Weights of a small sound classifier.
Model: log mel input, arch transformer, norm rmsnorm, activation gelu.
Training: muon at rate 0.027, 8800 steps, batches of 512, held-out accuracy 100%.
Rows from block 7, named by matrix and row number. Rows with one number belong to one attention dimension. Each number is 200 + 30 x the weight over its row's rms, rounded and kept within 0 to 999. All counts start at 0. After the name is the row's rms in percent of the matrix's.
# v: attention query, key and value (stacked) (model.blocks.7.attn.qkv.weight, 480x160, the v third), inputs 80-159
# proj: attention output (model.blocks.7.attn.proj.weight, 160x160, transposed), outputs 80-159
v.96,085,194,185,196,180,157,200,214,215,155,164,194,191,192,228,214,208,206,236,218,206,188,240,234,214,218,206,205,209,130,168,198,236,169,144,201,211,233,209,206,216,232,171,182,208,136,220,219,187,247,161,201,179,198,262,249,181,239,181,248,206,215,219,269,228,166,178,149,165,217,136,213,192,173,233,176,154,206,134,205,246
v.97,085,218,214,160,235,206,190,218,201,227,200,165,190,233,220,220,252,195,231,191,178,150,184,282,150,189,227,193,258,152,188,237,164,206,212,147,168,268,198,228,226,228,202,191,158,208,173,191,195,222,180,187,182,174,242,243,150,239,194,279,196,187,170,242,213,184,217,214,199,215,152,165,192,196,204,162,228,206,199,256,155
v.98,065,176,226,210,183,177,225,199,228,212,194,151,155,128,164,194,208,133,207,235,197,173,260,185,203,192,230,189,222,218,209,215,224,193,203,192,168,204,237,191,195,259,226,149,157,214,147,172,219,165,166,195,237,203,231,292,203,160,180,199,230,183,198,183,155,239,194,185,174,205,177,213,190,145,244,215,175,176,131,180,232
v.99,080,200,163,230,181,205,189,205,203,142,132,131,187,194,204,249,185,244,180,234,198,169,195,150,223,163,245,211,148,266,235,190,270,246,207,224,242,191,224,177,224,195,191,233,243,176,190,198,234,223,168,218,113,188,217,211,240,187,263,164,154,270,177,219,228,205,170,186,184,174,198,227,206,192,168,164,264,205,160,197,221
v.100,091,161,199,223,229,161,210,239,196,220,193,226,215,154,240,190,165,188,253,191,211,206,177,213,191,194,176,179,214,174,178,199,182,197,189,180,102,185,236,225,172,225,182,179,141,174,143,227,175,214,253,187,225,205,209,175,198,191,143,235,213,213,213,156,161,216,215,260,176,200,214,224,156,165,220,324,171,156,216,189,261
v.101,069,217,183,203,205,222,197,232,207,199,169,198,173,196,145,227,156,198,180,205,208,202,208,184,168,160,236,193,230,259,265,226,260,186,188,218,152,226,173,208,171,211,152,188,239,249,161,193,247,202,169,259,164,179,209,215,251,201,257,222,204,210,161,191,222,239,226,193,151,179,220,243,186,169,148,203,229,181,263,233,145
v.102,072,252,193,184,228,226,169,225,210,242,242,238,174,228,156,203,204,200,161,169,247,207,170,208,259,230,199,177,187,193,211,192,190,201,208,208,212,204,208,246,181,239,208,160,172,149,197,218,125,226,207,256,177,180,227,150,256,218,181,249,193,235,157,199,243,223,255,177,256,207,188,206,167,222,208,181,220,201,232,178,201
v.103,070,212,186,242,210,233,120,131,192,183,176,198,248,242,183,193,198,214,173,150,149,196,201,223,194,194,245,234,195,216,214,192,231,242,259,222,221,209,151,197,224,162,231,214,239,211,252,214,225,203,191,216,172,249,221,195,227,213,200,221,184,175,185,153,239,188,211,193,232,146,199,145,243,181,115,194,194,243,226,222,195
v.104,074,246,202,156,227,158,179,220,181,202,184,163,222,191,226,182,173,203,184,164,144,205,163,236,223,199,213,248,159,137,192,186,279,247,238,209,199,172,223,208,171,207,241,188,179,185,208,182,218,229,199,244,180,188,228,194,200,166,180,235,187,234,157,207,216,198,200,183,238,212,228,225,197,230,196,212,202,237,178,236,215
v.105,082,216,146,249,196,208,216,163,141,214,179,180,189,180,191,202,211,190,220,149,172,172,197,208,222,183,165,174,226,226,185,209,206,249,214,206,215,208,211,199,280,191,203,208,173,226,197,200,205,208,218,156,217,249,246,205,192,217,173,222,187,162,176,155,201,164,202,240,259,209,250,178,221,151,176,233,135,181,161,209,204
v.106,085,205,208,177,178,195,204,144,183,158,168,195,150,187,254,176,233,207,163,222,183,125,219,173,121,148,208,184,207,189,169,194,190,219,239,211,228,207,246,193,203,179,154,220,226,224,208,154,175,211,191,162,214,230,266,255,214,137,205,221,207,226,209,183,188,200,201,180,224,179,201,212,194,215,198,239,220,215,184,226,183
v.107,091,209,206,195,222,208,147,246,189,116,185,157,214,141,206,177,202,193,230,210,129,126,178,258,149,184,217,219,207,152,179,209,265,193,190,195,246,225,226,195,188,192,175,246,191,226,220,222,203,182,184,220,216,228,233,166,170,131,218,255,239,200,139,256,209,223,235,160,213,209,175,199,184,238,180,178,166,203,158,200,212
v.108,086,208,273,240,215,197,194,214,187,176,181,202,190,208,183,198,155,153,209,234,224,198,244,212,236,200,152,212,179,204,129,239,163,142,153,167,212,197,241,222,203,190,169,163,173,242,217,170,219,158,187,223,185,233,219,200,183,220,231,245,223,188,159,210,162,193,147,161,178,198,197,203,208,191,245,170,212,230,196,268,155
v.109,087,226,166,150,161,214,211,215,185,200,192,176,226,209,180,190,217,239,148,203,220,182,172,187,255,190,213,206,154,200,202,190,253,213,233,244,217,206,200,213,192,195,208,247,194,178,205,221,215,218,147,202,199,222,185,228,220,220,208,187,158,196,128,165,241,208,228,190,170,239,218,218,213,186,218,239,189,168,212,252,152
v.110,080,243,208,244,215,206,225,229,166,189,217,225,194,206,214,213,219,230,236,199,229,210,215,198,211,176,165,204,214,216,190,195,175,163,193,128,229,227,234,217,226,241,164,222,247,206,196,204,165,171,270,179,202,198,222,141,200,230,174,243,222,214,244,207,182,116,177,204,282,223,228,162,242,193,188,210,144,238,166,168,231
v.111,069,211,161,219,185,229,194,189,229,213,180,217,241,209,224,238,235,220,221,196,197,229,139,225,226,204,214,246,215,147,208,186,164,203,173,189,163,204,181,210,182,156,175,243,235,196,213,191,253,235,232,172,208,235,184,194,192,185,197,175,221,201,223,178,230,246,188,176,169,242,181,188,181,219,129,242,166,146,134,246,184
v.112,108,213,187,164,253,181,197,136,173,209,305,203,196,255,169,205,222,208,266,215,199,202,217,252,219,194,197,228,217,203,218,176,164,157,165,211,184,227,180,166,216,191,175,157,199,214,216,235,169,215,215,155,165,225,194,220,234,222,200,219,192,170,167,184,215,209,197,197,225,219,232,181,175,247,181,165,230,207,197,174,150
v.113,103,180,222,173,159,189,182,228,174,232,223,190,141,215,210,209,191,203,270,181,227,187,209,199,217,207,202,195,215,222,199,191,179,214,232,192,201,208,194,231,224,158,136,203,214,241,236,205,231,217,180,185,195,200,203,94,197,217,210,161,180,188,198,205,238,183,250,117,238,167,192,191,145,221,170,212,212,160,200,188,213
v.114,102,228,262,198,190,174,160,227,184,221,199,203,175,192,231,286,177,128,189,233,265,187,202,184,180,181,206,212,185,148,234,276,210,228,192,175,184,256,191,206,203,145,166,200,190,211,181,165,182,199,204,171,189,228,188,187,259,200,159,168,165,190,242,171,194,135,234,199,270,181,159,213,204,226,226,218,202,247,219,186,213
v.115,091,222,197,145,191,204,186,175,210,217,270,234,166,171,270,170,275,215,215,175,193,186,250,211,263,171,210,261,187,165,248,150,220,197,217,194,192,163,224,204,186,175,199,175,206,205,254,162,258,198,199,188,187,212,206,192,200,271,201,229,249,161,167,158,237,207,198,220,240,181,226,162,213,198,194,177,189,173,170,230,145
v.116,097,213,76,218,189,229,246,252,220,181,208,227,287,213,178,197,201,199,210,237,274,195,249,194,202,170,258,186,237,221,165,154,223,222,233,190,198,205,197,183,233,225,189,163,189,230,203,205,173,241,183,192,205,128,145,239,180,186,202,201,172,186,196,182,229,226,202,213,207,197,227,208,240,205,212,198,182,181,219,239,184
v.117,120,169,216,188,240,207,200,185,166,253,196,176,207,233,187,200,194,203,194,178,180,271,208,240,202,238,159,217,184,152,172,188,235,209,211,200,220,154,192,199,190,194,181,236,165,191,237,203,212,178,223,204,262,202,187,188,167,207,203,183,197,159,231,230,216,179,196,185,198,207,249,203,130,220,202,160,157,204,211,216,197
v.118,094,199,189,229,245,187,214,173,188,179,153,228,175,187,160,205,178,128,208,184,259,220,262,248,176,235,225,194,190,171,183,201,225,153,203,183,191,176,145,191,166,203,173,195,167,261,187,194,170,229,269,249,181,238,181,169,239,199,189,201,213,196,234,183,251,199,219,146,208,229,220,154,159,215,164,196,184,245,164,154,186
v.119,098,184,174,146,186,219,179,249,163,199,166,191,234,192,204,240,197,224,166,192,195,201,193,216,249,192,204,247,174,192,199,206,213,229,235,191,155,190,204,187,204,195,228,227,223,182,223,210,224,134,196,194,199,201,231,202,196,200,187,189,185,202,182,229,138,246,186,207,252,184,203,169,178,224,179,166,235,151,212,186,221
v.120,101,225,262,144,152,198,165,197,201,209,184,220,185,220,184,188,170,170,241,193,192,171,216,202,200,209,182,209,217,216,238,265,207,180,196,190,120,227,185,195,199,196,160,207,207,171,179,214,253,162,213,189,183,221,174,191,215,212,156,249,168,213,216,177,262,185,213,275,224,172,184,199,126,206,199,258,204,237,198,226,220
v.121,117,204,238,210,198,206,215,190,212,207,240,173,187,233,240,149,196,208,242,215,161,186,188,205,164,205,189,147,235,207,198,207,176,199,184,204,217,213,233,212,227,173,190,146,260,183,140,225,227,227,147,123,181,172,213,180,229,228,194,217,188,169,143,192,199,208,218,184,212,192,244,263,185,165,189,236,220,203,166,200,241
v.122,101,160,177,202,216,247,234,223,186,220,183,184,231,162,199,226,184,173,153,110,173,190,136,197,164,144,189,224,182,192,213,233,189,156,178,229,200,139,197,202,226,207,212,233,172,189,201,220,189,212,174,251,215,152,189,239,176,200,215,204,168,208,218,199,155,222,184,214,158,163,179,164,194,247,202,219,193,225,184,223,205
v.123,099,229,181,192,155,198,193,187,178,266,187,162,267,240,162,222,179,174,160,218,202,187,208,183,185,164,212,198,211,180,167,180,160,175,215,203,172,212,226,165,191,237,209,211,182,200,219,256,177,190,152,176,236,146,157,226,206,284,191,250,182,224,226,239,240,166,201,215,186,161,234,210,199,178,221,213,185,235,194,261,140
v.124,094,172,177,171,212,255,217,181,235,190,183,191,193,188,224,228,227,233,231,204,197,185,171,212,190,198,217,166,216,238,135,186,164,235,185,213,222,177,226,185,174,223,230,244,256,201,188,247,210,233,164,195,232,157,208,216,193,166,232,210,224,236,227,182,111,179,200,205,176,174,145,147,148,227,134,217,185,204,181,198,233
v.125,087,188,180,233,178,203,225,229,206,176,172,216,168,192,171,169,152,211,194,166,238,232,207,171,173,259,176,173,197,187,144,236,233,253,176,222,200,209,135,246,177,158,184,223,240,195,212,209,216,181,194,229,213,224,209,151,162,143,249,257,182,209,219,243,185,196,195,193,214,208,159,242,190,227,222,207,168,166,228,202,212
v.126,102,197,229,215,195,146,202,199,195,207,214,221,184,149,225,198,192,192,196,155,216,217,208,197,182,187,169,173,132,162,218,212,197,158,218,174,207,187,168,242,170,226,241,149,208,235,213,232,182,221,228,247,202,195,156,135,228,206,228,196,174,215,226,216,163,206,187,179,219,219,204,190,191,211,203,240,199,161,160,240,234
v.127,103,152,241,172,228,226,145,173,172,233,171,175,171,218,197,183,194,202,225,158,152,226,198,228,239,186,186,229,148,188,263,210,206,183,149,254,187,132,203,213,214,175,178,204,148,183,191,162,156,141,213,256,173,199,216,172,167,208,157,160,240,227,174,237,269,176,222,173,207,233,205,196,245,203,207,221,216,179,200,188,209
v.128,103,181,178,166,209,163,150,166,201,207,233,236,169,215,153,262,222,214,188,172,228,210,196,212,246,214,204,167,228,203,199,178,154,242,195,213,220,209,251,158,137,191,208,212,230,134,198,235,187,234,179,131,222,176,185,142,229,234,165,163,148,246,240,273,211,194,191,214,202,223,194,219,196,241,219,181,230,187,207,266,202
v.129,102,179,159,218,199,182,202,163,181,225,151,203,215,191,180,243,205,213,211,170,215,203,191,213,131,188,155,197,218,255,205,237,159,209,180,226,177,278,214,193,247,214,204,268,216,150,213,197,190,225,194,237,187,128,155,201,237,226,209,212,211,199,181,197,188,207,221,185,165,198,180,140,239,173,169,215,206,185,180,209,245
v.130,113,158,209,203,170,215,223,213,232,238,187,184,233,239,176,175,135,191,234,159,189,195,120,183,199,252,200,234,191,134,201,188,203,154,230,226,168,240,148,128,210,176,210,154,166,185,197,190,210,230,240,193,217,250,237,212,237,247,234,197,205,141,203,202,184,181,203,176,170,186,193,198,209,251,271,204,162,174,186,213,186
v.131,100,170,165,185,185,150,265,270,224,219,159,210,165,236,179,173,266,200,213,208,222,171,222,229,249,243,209,173,228,251,217,139,247,236,204,195,154,196,197,222,202,204,201,188,146,219,236,197,229,253,240,136,223,185,199,236,244,194,185,161,200,166,268,233,235,206,249,261,185,208,192,253,186,181,244,154,206,167,169,187,184
v.132,095,185,201,151,215,166,166,212,196,167,248,216,184,198,208,230,171,219,226,199,209,197,194,227,167,130,164,218,208,182,220,203,204,141,162,181,232,164,137,193,177,157,179,214,168,202,238,196,253,166,234,205,162,209,225,229,197,291,225,164,237,186,151,148,191,166,224,204,151,255,174,213,162,210,186,190,182,144,221,219,199
v.133,082,171,190,211,199,198,195,165,164,238,211,217,214,213,216,185,211,194,211,187,240,212,172,257,198,164,137,217,183,212,151,179,206,226,191,179,143,186,196,233,193,211,210,187,247,180,156,212,99,208,210,252,231,161,146,211,250,216,228,158,232,206,208,246,206,180,207,178,171,217,150,210,202,195,197,226,210,217,169,262,245
v.134,105,209,160,167,237,189,203,214,223,170,218,159,188,238,194,229,192,201,243,207,244,160,195,208,189,200,209,165,195,183,232,138,181,150,196,198,242,207,155,186,218,232,242,167,230,186,255,198,217,219,252,205,176,193,209,184,196,257,176,267,159,140,234,178,225,271,187,236,201,196,212,196,237,238,202,142,210,204,205,150,178
v.135,101,217,224,245,158,198,196,237,237,219,147,201,180,198,235,148,222,226,188,193,189,169,137,224,191,178,235,267,160,232,255,231,201,237,145,232,170,203,196,249,185,188,183,190,196,177,170,221,195,279,206,202,220,220,177,313,211,170,196,214,228,197,223,214,185,188,217,194,192,192,156,234,172,197,210,227,165,186,174,200,201
v.136,097,175,197,213,211,199,192,165,245,192,184,168,258,165,224,203,176,227,189,169,189,244,193,222,202,203,194,151,158,234,132,207,166,172,152,156,204,217,237,196,242,158,155,197,199,180,170,188,173,199,226,207,174,134,219,155,222,199,211,226,219,240,146,223,219,214,187,146,129,241,214,253,223,179,164,249,287,235,232,210,245
v.137,093,188,196,231,191,205,177,205,223,226,148,240,239,218,207,227,201,207,193,205,174,179,227,223,213,172,177,205,219,186,218,194,211,235,134,201,212,168,235,262,184,177,225,171,216,248,200,180,135,217,180,179,139,177,157,193,217,217,231,179,226,192,272,240,194,199,224,216,196,196,112,245,177,245,214,131,175,231,169,258,242
proj.96,084,189,210,211,226,274,258,190,263,211,192,153,278,237,193,208,199,206,172,236,186,179,220,173,208,154,219,168,154,231,175,175,207,226,210,185,249,227,233,161,190,229,228,186,202,214,229,208,190,129,180,207,226,200,157,159,199,173,169,189,233,169,202,166,227,219,192,190,215,184,271,160,165,262,208,185,199,232,225,194,220
proj.97,088,190,228,248,189,250,144,175,177,238,226,213,238,264,215,203,223,218,184,186,232,188,207,163,198,201,183,191,237,146,232,203,282,204,240,213,224,249,204,215,153,294,184,194,243,189,255,212,164,180,206,232,184,201,212,185,228,202,186,140,290,204,190,176,194,162,212,170,154,220,240,280,187,166,209,170,183,186,194,196,197
proj.98,061,207,166,167,167,210,174,174,216,220,214,220,198,192,257,232,188,204,144,150,167,255,163,204,207,166,144,232,196,171,238,160,173,228,159,194,228,191,150,206,224,222,185,231,223,214,203,238,208,214,157,187,161,230,220,117,231,221,176,192,143,167,202,199,235,162,210,211,176,205,248,184,225,220,186,159,206,197,182,176,214
proj.99,083,191,203,175,270,175,226,230,231,246,251,270,203,219,190,155,230,175,154,145,161,206,221,195,210,211,207,193,208,149,195,188,164,195,185,197,186,162,186,206,200,147,287,174,161,255,152,200,189,222,220,165,268,218,177,240,199,193,221,232,166,179,167,155,249,179,198,190,251,166,239,209,151,221,188,237,142,192,225,179,217
proj.100,090,233,180,220,153,165,203,178,177,219,187,220,126,175,188,246,172,209,158,181,174,157,200,233,195,206,197,159,205,188,192,219,220,237,201,221,233,216,209,175,213,232,191,192,194,191,193,221,189,174,145,219,176,233,195,168,195,160,148,168,169,177,213,237,245,188,161,180,211,197,155,212,247,202,205,160,229,228,168,217,198
proj.101,077,227,165,198,224,209,171,181,140,206,216,203,220,262,212,154,214,220,165,131,242,160,171,172,217,181,181,237,205,147,171,235,211,218,235,209,200,181,203,244,187,184,235,240,216,209,172,210,150,242,182,121,189,159,199,241,166,172,187,155,209,211,203,230,162,204,206,163,204,191,170,255,172,152,197,228,164,212,194,250,199
proj.102,081,197,144,250,199,144,203,201,212,188,229,210,235,218,208,136,171,234,171,180,234,191,230,206,161,180,192,217,222,212,167,169,229,203,229,177,203,215,224,184,215,237,198,201,239,189,201,219,195,264,180,187,166,194,196,222,199,171,168,188,236,180,260,178,137,206,144,206,144,207,231,218,212,240,238,226,196,271,104,263,208
proj.103,072,186,212,191,238,190,226,285,189,230,218,240,184,221,190,174,187,197,176,208,229,206,196,168,182,219,173,249,210,176,225,153,243,185,171,238,165,167,182,186,193,186,232,224,190,196,184,162,153,179,181,197,197,153,196,227,181,190,232,145,195,190,201,216,208,204,218,230,184,205,194,207,177,203,232,281,235,141,232,130,121
proj.104,076,217,143,252,171,185,187,203,230,248,190,245,157,215,189,214,220,223,180,237,228,181,216,216,156,213,228,241,229,245,206,162,189,179,207,188,209,220,178,160,178,178,181,211,263,181,230,250,199,221,158,190,255,132,203,203,190,184,199,193,205,201,282,198,173,180,173,223,142,208,253,189,189,172,221,220,235,156,168,170,171
proj.105,081,219,235,197,177,193,180,219,249,215,244,208,215,223,175,193,177,158,179,199,226,182,191,183,188,220,201,235,233,168,248,223,218,164,170,199,193,208,154,179,163,192,226,220,192,176,211,200,209,116,203,236,225,153,187,152,238,205,250,168,154,167,206,225,223,188,264,211,136,197,138,226,212,223,224,197,238,183,210,113,222
proj.106,091,192,214,159,174,213,243,240,196,206,242,170,224,175,188,241,169,216,313,168,243,229,146,217,232,202,220,188,182,234,206,241,196,170,120,196,162,197,206,260,215,207,219,224,244,232,199,227,244,235,186,209,161,185,167,203,227,286,151,213,214,189,176,185,180,195,215,157,163,182,222,264,220,185,196,153,185,185,190,192,255
proj.107,094,224,199,222,162,214,219,233,187,242,225,223,168,274,185,216,225,195,202,182,292,247,182,172,220,221,170,164,215,239,231,222,233,172,201,226,167,178,144,213,241,178,232,151,282,225,184,170,225,220,201,172,179,165,216,231,258,237,158,158,217,184,213,155,188,217,195,172,159,223,209,232,224,188,214,207,205,156,160,212,167
proj.108,094,189,205,170,152,149,158,147,239,196,193,217,228,233,236,214,264,209,282,209,233,263,158,216,168,190,245,165,203,176,222,235,220,201,223,191,200,259,175,165,200,173,239,242,201,157,217,260,189,207,211,226,283,217,196,183,166,240,169,180,193,202,209,177,176,200,208,181,197,218,161,200,167,219,196,170,201,197,178,174,205
proj.109,094,180,203,179,179,188,208,187,215,247,189,193,174,174,184,170,193,176,242,182,187,200,222,218,182,194,190,220,207,211,173,172,153,212,176,189,230,206,223,198,209,177,201,143,182,251,191,158,187,236,198,215,147,197,161,179,192,166,125,213,237,173,253,212,185,192,120,187,184,190,198,145,241,211,202,215,263,219,206,191,235
proj.110,083,184,257,238,192,145,251,196,247,188,190,188,209,223,168,196,181,192,210,215,230,159,182,210,244,221,214,125,211,216,191,264,225,247,224,254,170,237,198,191,204,183,225,228,211,189,186,162,233,176,229,229,242,205,147,217,226,203,233,162,184,169,169,179,238,259,196,184,225,190,109,250,174,212,248,172,209,158,231,205,220
proj.111,076,173,191,174,184,206,244,216,245,240,214,179,196,184,138,202,182,187,183,223,226,172,213,173,212,135,171,220,145,218,154,191,235,205,192,207,288,194,206,165,226,205,260,186,196,236,192,194,213,107,191,201,208,125,186,215,193,232,175,208,191,168,193,216,235,187,190,203,187,213,214,227,188,207,236,146,255,219,218,180,214
proj.112,097,184,207,233,216,190,218,187,230,203,197,211,207,230,219,191,185,207,162,216,206,277,218,186,169,187,179,212,174,214,127,252,200,214,204,258,169,148,213,207,179,176,247,214,153,151,209,165,200,198,194,239,212,198,204,206,186,175,227,167,220,255,249,261,195,194,207,203,151,250,181,229,198,163,206,197,188,196,244,217,243
proj.113,108,166,201,186,231,235,203,198,216,191,232,210,237,204,242,226,182,179,191,185,162,158,161,199,174,174,174,213,218,190,223,213,226,209,208,207,173,213,243,192,237,174,218,261,185,163,160,248,171,209,182,188,191,168,156,280,214,176,193,164,205,208,214,228,224,182,152,299,177,175,218,171,221,236,175,183,213,200,217,232,242
proj.114,099,161,211,157,238,192,205,142,210,201,229,196,175,187,242,128,198,237,241,142,188,189,194,206,194,225,219,256,213,244,199,164,199,169,177,187,162,212,161,203,228,209,231,186,171,183,238,218,219,208,193,247,214,191,181,208,210,199,260,245,233,222,187,256,168,265,201,167,201,200,203,140,196,257,179,173,168,182,171,244,191
proj.115,085,228,225,235,225,239,191,244,203,178,157,196,215,244,147,211,216,225,182,244,261,187,224,264,176,185,147,181,210,218,178,204,213,171,218,270,189,221,238,142,191,211,245,252,240,144,193,176,222,252,201,180,240,198,207,243,201,211,193,161,140,183,195,234,200,188,202,240,159,216,203,193,185,215,220,175,192,216,250,185,174
proj.116,090,168,223,170,207,154,193,185,178,179,184,180,178,211,215,243,228,199,222,180,145,202,201,197,195,241,232,179,190,179,181,241,243,150,160,198,240,177,171,218,165,216,196,260,188,211,208,136,184,245,218,186,205,230,236,201,170,186,196,205,234,245,212,198,220,209,251,164,226,246,186,184,195,127,181,190,116,259,208,227,216
proj.117,107,185,162,218,155,241,151,207,222,189,116,213,205,147,179,209,176,213,149,149,212,212,253,215,211,214,243,231,160,284,224,188,208,195,225,188,200,182,220,232,270,218,188,177,170,176,165,213,239,162,175,196,206,242,205,203,237,192,169,242,191,211,207,247,179,211,180,227,243,209,189,187,250,262,170,264,203,188,126,184,192
proj.118,084,181,169,179,166,150,221,189,207,170,209,161,219,203,224,197,195,237,128,195,164,262,131,198,203,184,158,274,193,218,205,152,195,230,220,193,174,212,177,245,197,158,220,188,176,200,209,173,188,200,170,247,233,112,202,196,232,169,248,223,218,200,191,231,168,251,192,205,205,209,210,178,262,201,222,267,180,219,250,256,162
proj.119,104,168,198,210,173,199,205,161,206,224,212,160,204,229,212,197,175,182,211,220,200,245,205,195,194,187,213,192,222,217,209,264,245,177,193,270,219,165,220,280,203,189,185,192,202,200,221,191,240,195,182,240,206,200,209,199,170,192,202,229,198,244,241,178,242,147,180,207,196,229,179,166,221,217,213,230,165,144,183,164,180
proj.120,107,201,190,204,220,194,205,136,200,222,180,210,203,185,186,204,193,206,186,208,243,228,195,184,186,158,184,206,224,175,199,158,141,263,162,224,189,213,207,196,203,174,227,164,181,238,176,202,220,215,162,222,175,194,197,181,232,160,237,185,218,199,192,219,155,203,215,172,168,208,220,152,210,230,186,142,209,189,177,171,204
proj.121,108,158,169,215,234,205,172,198,188,240,190,179,218,153,205,223,198,186,145,217,234,206,250,122,204,216,291,256,206,201,216,184,132,226,218,168,181,181,161,152,186,217,174,244,179,138,191,187,150,144,246,261,212,199,202,190,180,150,191,204,272,197,243,222,191,200,196,213,166,198,156,216,192,198,193,158,207,194,185,214,210
proj.122,108,180,205,222,204,161,164,209,208,180,179,174,201,213,157,163,178,166,231,275,222,158,179,214,180,219,177,207,165,225,288,172,176,204,187,131,233,209,209,189,171,200,184,216,264,223,213,199,231,127,182,151,165,211,205,191,241,227,220,234,178,224,198,204,223,222,161,198,217,202,228,157,221,185,210,218,217,184,159,161,169
proj.123,100,204,209,174,250,174,187,214,233,139,211,226,176,180,166,187,205,207,217,194,179,199,264,215,200,244,183,226,179,212,227,228,241,187,193,169,254,187,202,215,172,210,205,117,159,253,188,127,173,189,222,210,155,272,241,186,187,175,224,224,236,203,215,226,192,245,233,177,213,208,191,202,186,232,234,135,213,211,169,152,198
proj.124,092,195,166,219,192,205,173,215,211,203,239,210,170,190,142,245,202,179,210,141,96,169,197,177,167,223,204,213,222,129,219,164,198,199,215,155,184,236,237,269,173,219,122,250,183,164,234,195,188,176,182,146,193,224,190,236,252,244,149,177,193,211,192,195,285,175,188,191,215,202,196,195,230,170,237,226,246,190,198,205,188
proj.125,086,176,176,224,180,141,131,167,198,165,206,235,199,165,159,212,219,231,185,162,147,229,165,197,216,197,266,265,225,192,241,202,198,251,200,173,212,151,231,200,193,199,197,185,174,217,146,212,195,211,152,219,202,195,166,250,188,249,212,166,210,222,182,203,214,165,208,225,163,166,226,215,244,221,189,171,191,219,162,205,192
proj.126,106,170,204,209,211,210,172,169,187,182,181,176,205,237,155,199,193,182,204,219,224,248,152,186,222,230,195,277,225,225,176,183,212,236,220,213,193,188,201,251,203,169,176,202,160,190,182,235,190,164,167,207,207,205,208,272,219,228,235,221,196,185,186,235,177,202,197,241,186,177,139,186,224,263,264,204,205,231,215,190,155
proj.127,104,204,201,238,189,230,213,195,240,142,206,247,243,196,240,176,185,155,207,197,213,197,175,256,187,217,153,154,206,244,216,192,234,188,226,163,216,258,208,200,171,188,230,176,241,226,136,188,175,212,221,223,213,148,268,180,179,145,232,232,143,111,249,216,203,217,179,241,219,156,228,190,168,206,181,206,209,192,177,167,201
proj.128,098,246,231,201,228,169,254,187,179,179,143,176,214,137,227,166,204,258,245,212,159,212,188,224,167,217,271,253,209,178,174,189,183,152,210,169,168,192,182,166,232,234,241,190,187,190,218,174,182,211,212,222,191,180,255,230,186,148,242,209,142,225,149,154,153,165,151,187,222,193,192,205,171,174,206,227,194,241,201,202,213
proj.129,087,202,206,200,249,210,234,223,180,151,229,176,199,170,219,195,152,209,251,223,197,219,208,231,208,190,260,234,150,114,210,184,257,202,163,147,233,144,208,186,175,191,242,169,154,211,176,189,180,188,181,196,210,223,208,168,167,165,203,200,145,205,198,181,234,140,239,167,233,162,131,210,207,218,189,244,162,259,248,179,213
proj.130,097,209,166,205,213,224,167,192,193,150,199,205,198,242,205,238,199,214,168,172,199,233,261,283,171,201,218,191,221,196,198,184,211,202,166,210,244,206,268,219,150,198,169,201,207,189,192,182,209,168,194,172,141,180,207,264,183,214,224,226,194,238,224,231,197,221,176,245,285,236,188,175,201,186,208,202,213,211,222,197,150
proj.131,095,244,277,204,186,212,199,211,204,208,162,171,230,179,157,202,167,187,200,200,195,202,202,211,144,220,148,203,207,184,231,259,156,211,231,202,215,191,176,157,204,209,173,167,174,227,205,201,195,188,191,222,188,199,180,158,192,219,258,232,158,181,153,205,164,212,232,170,204,247,267,154,273,195,218,258,217,223,215,189,230
proj.132,091,200,190,226,260,257,215,165,124,193,170,212,221,231,197,177,241,202,240,265,142,223,229,204,207,218,229,204,224,188,137,227,197,228,247,168,186,220,246,190,213,195,187,234,238,192,241,225,175,183,199,165,231,232,193,191,129,228,142,217,208,197,189,240,162,219,208,257,249,200,200,137,173,230,194,198,162,191,164,169,220
proj.133,085,239,178,195,202,177,222,255,226,214,190,175,196,173,199,221,141,256,235,196,180,241,183,206,137,198,223,179,205,171,204,202,225,208,213,193,268,212,182,174,180,181,168,200,181,206,157,157,286,168,202,196,230,232,183,203,153,235,187,226,146,228,228,182,152,221,244,229,211,191,210,151,247,209,212,200,196,216,207,202,174
proj.134,100,138,226,200,196,235,200,162,178,216,195,240,240,174,223,182,211,191,205,189,161,246,190,173,199,240,148,190,210,210,176,250,166,232,223,182,187,211,243,224,207,163,193,204,189,214,144,242,199,235,168,214,201,204,187,229,202,201,224,156,227,177,145,261,162,157,219,162,203,223,278,203,138,165,159,180,202,228,194,196,190
proj.135,091,174,187,175,233,187,199,223,203,195,230,169,207,198,183,228,199,204,219,143,204,252,246,203,183,240,166,83,214,174,158,177,171,192,198,226,200,241,220,151,294,168,182,204,188,234,214,175,174,150,219,208,206,256,220,143,193,253,201,222,223,211,198,218,239,211,253,123,225,158,202,144,206,224,223,198,222,172,211,240,180
proj.136,095,186,170,197,154,129,205,225,175,209,216,212,196,250,181,237,200,216,189,237,192,181,168,212,211,193,186,251,254,163,185,166,218,265,143,214,220,186,205,216,150,241,266,188,183,160,197,156,236,191,201,178,204,241,169,219,191,212,175,129,270,173,282,191,184,220,219,223,208,184,234,207,252,207,201,195,138,217,153,156,186
proj.137,086,198,195,183,225,172,222,237,213,198,203,148,225,229,220,192,156,202,201,207,231,206,151,176,108,199,204,178,222,170,185,187,166,156,207,226,213,181,174,157,231,186,221,206,217,180,160,212,262,208,180,235,237,230,225,199,241,220,217,254,183,197,136,208,155,210,222,154,184,174,226,169,190,142,177,167,220,230,246,153,234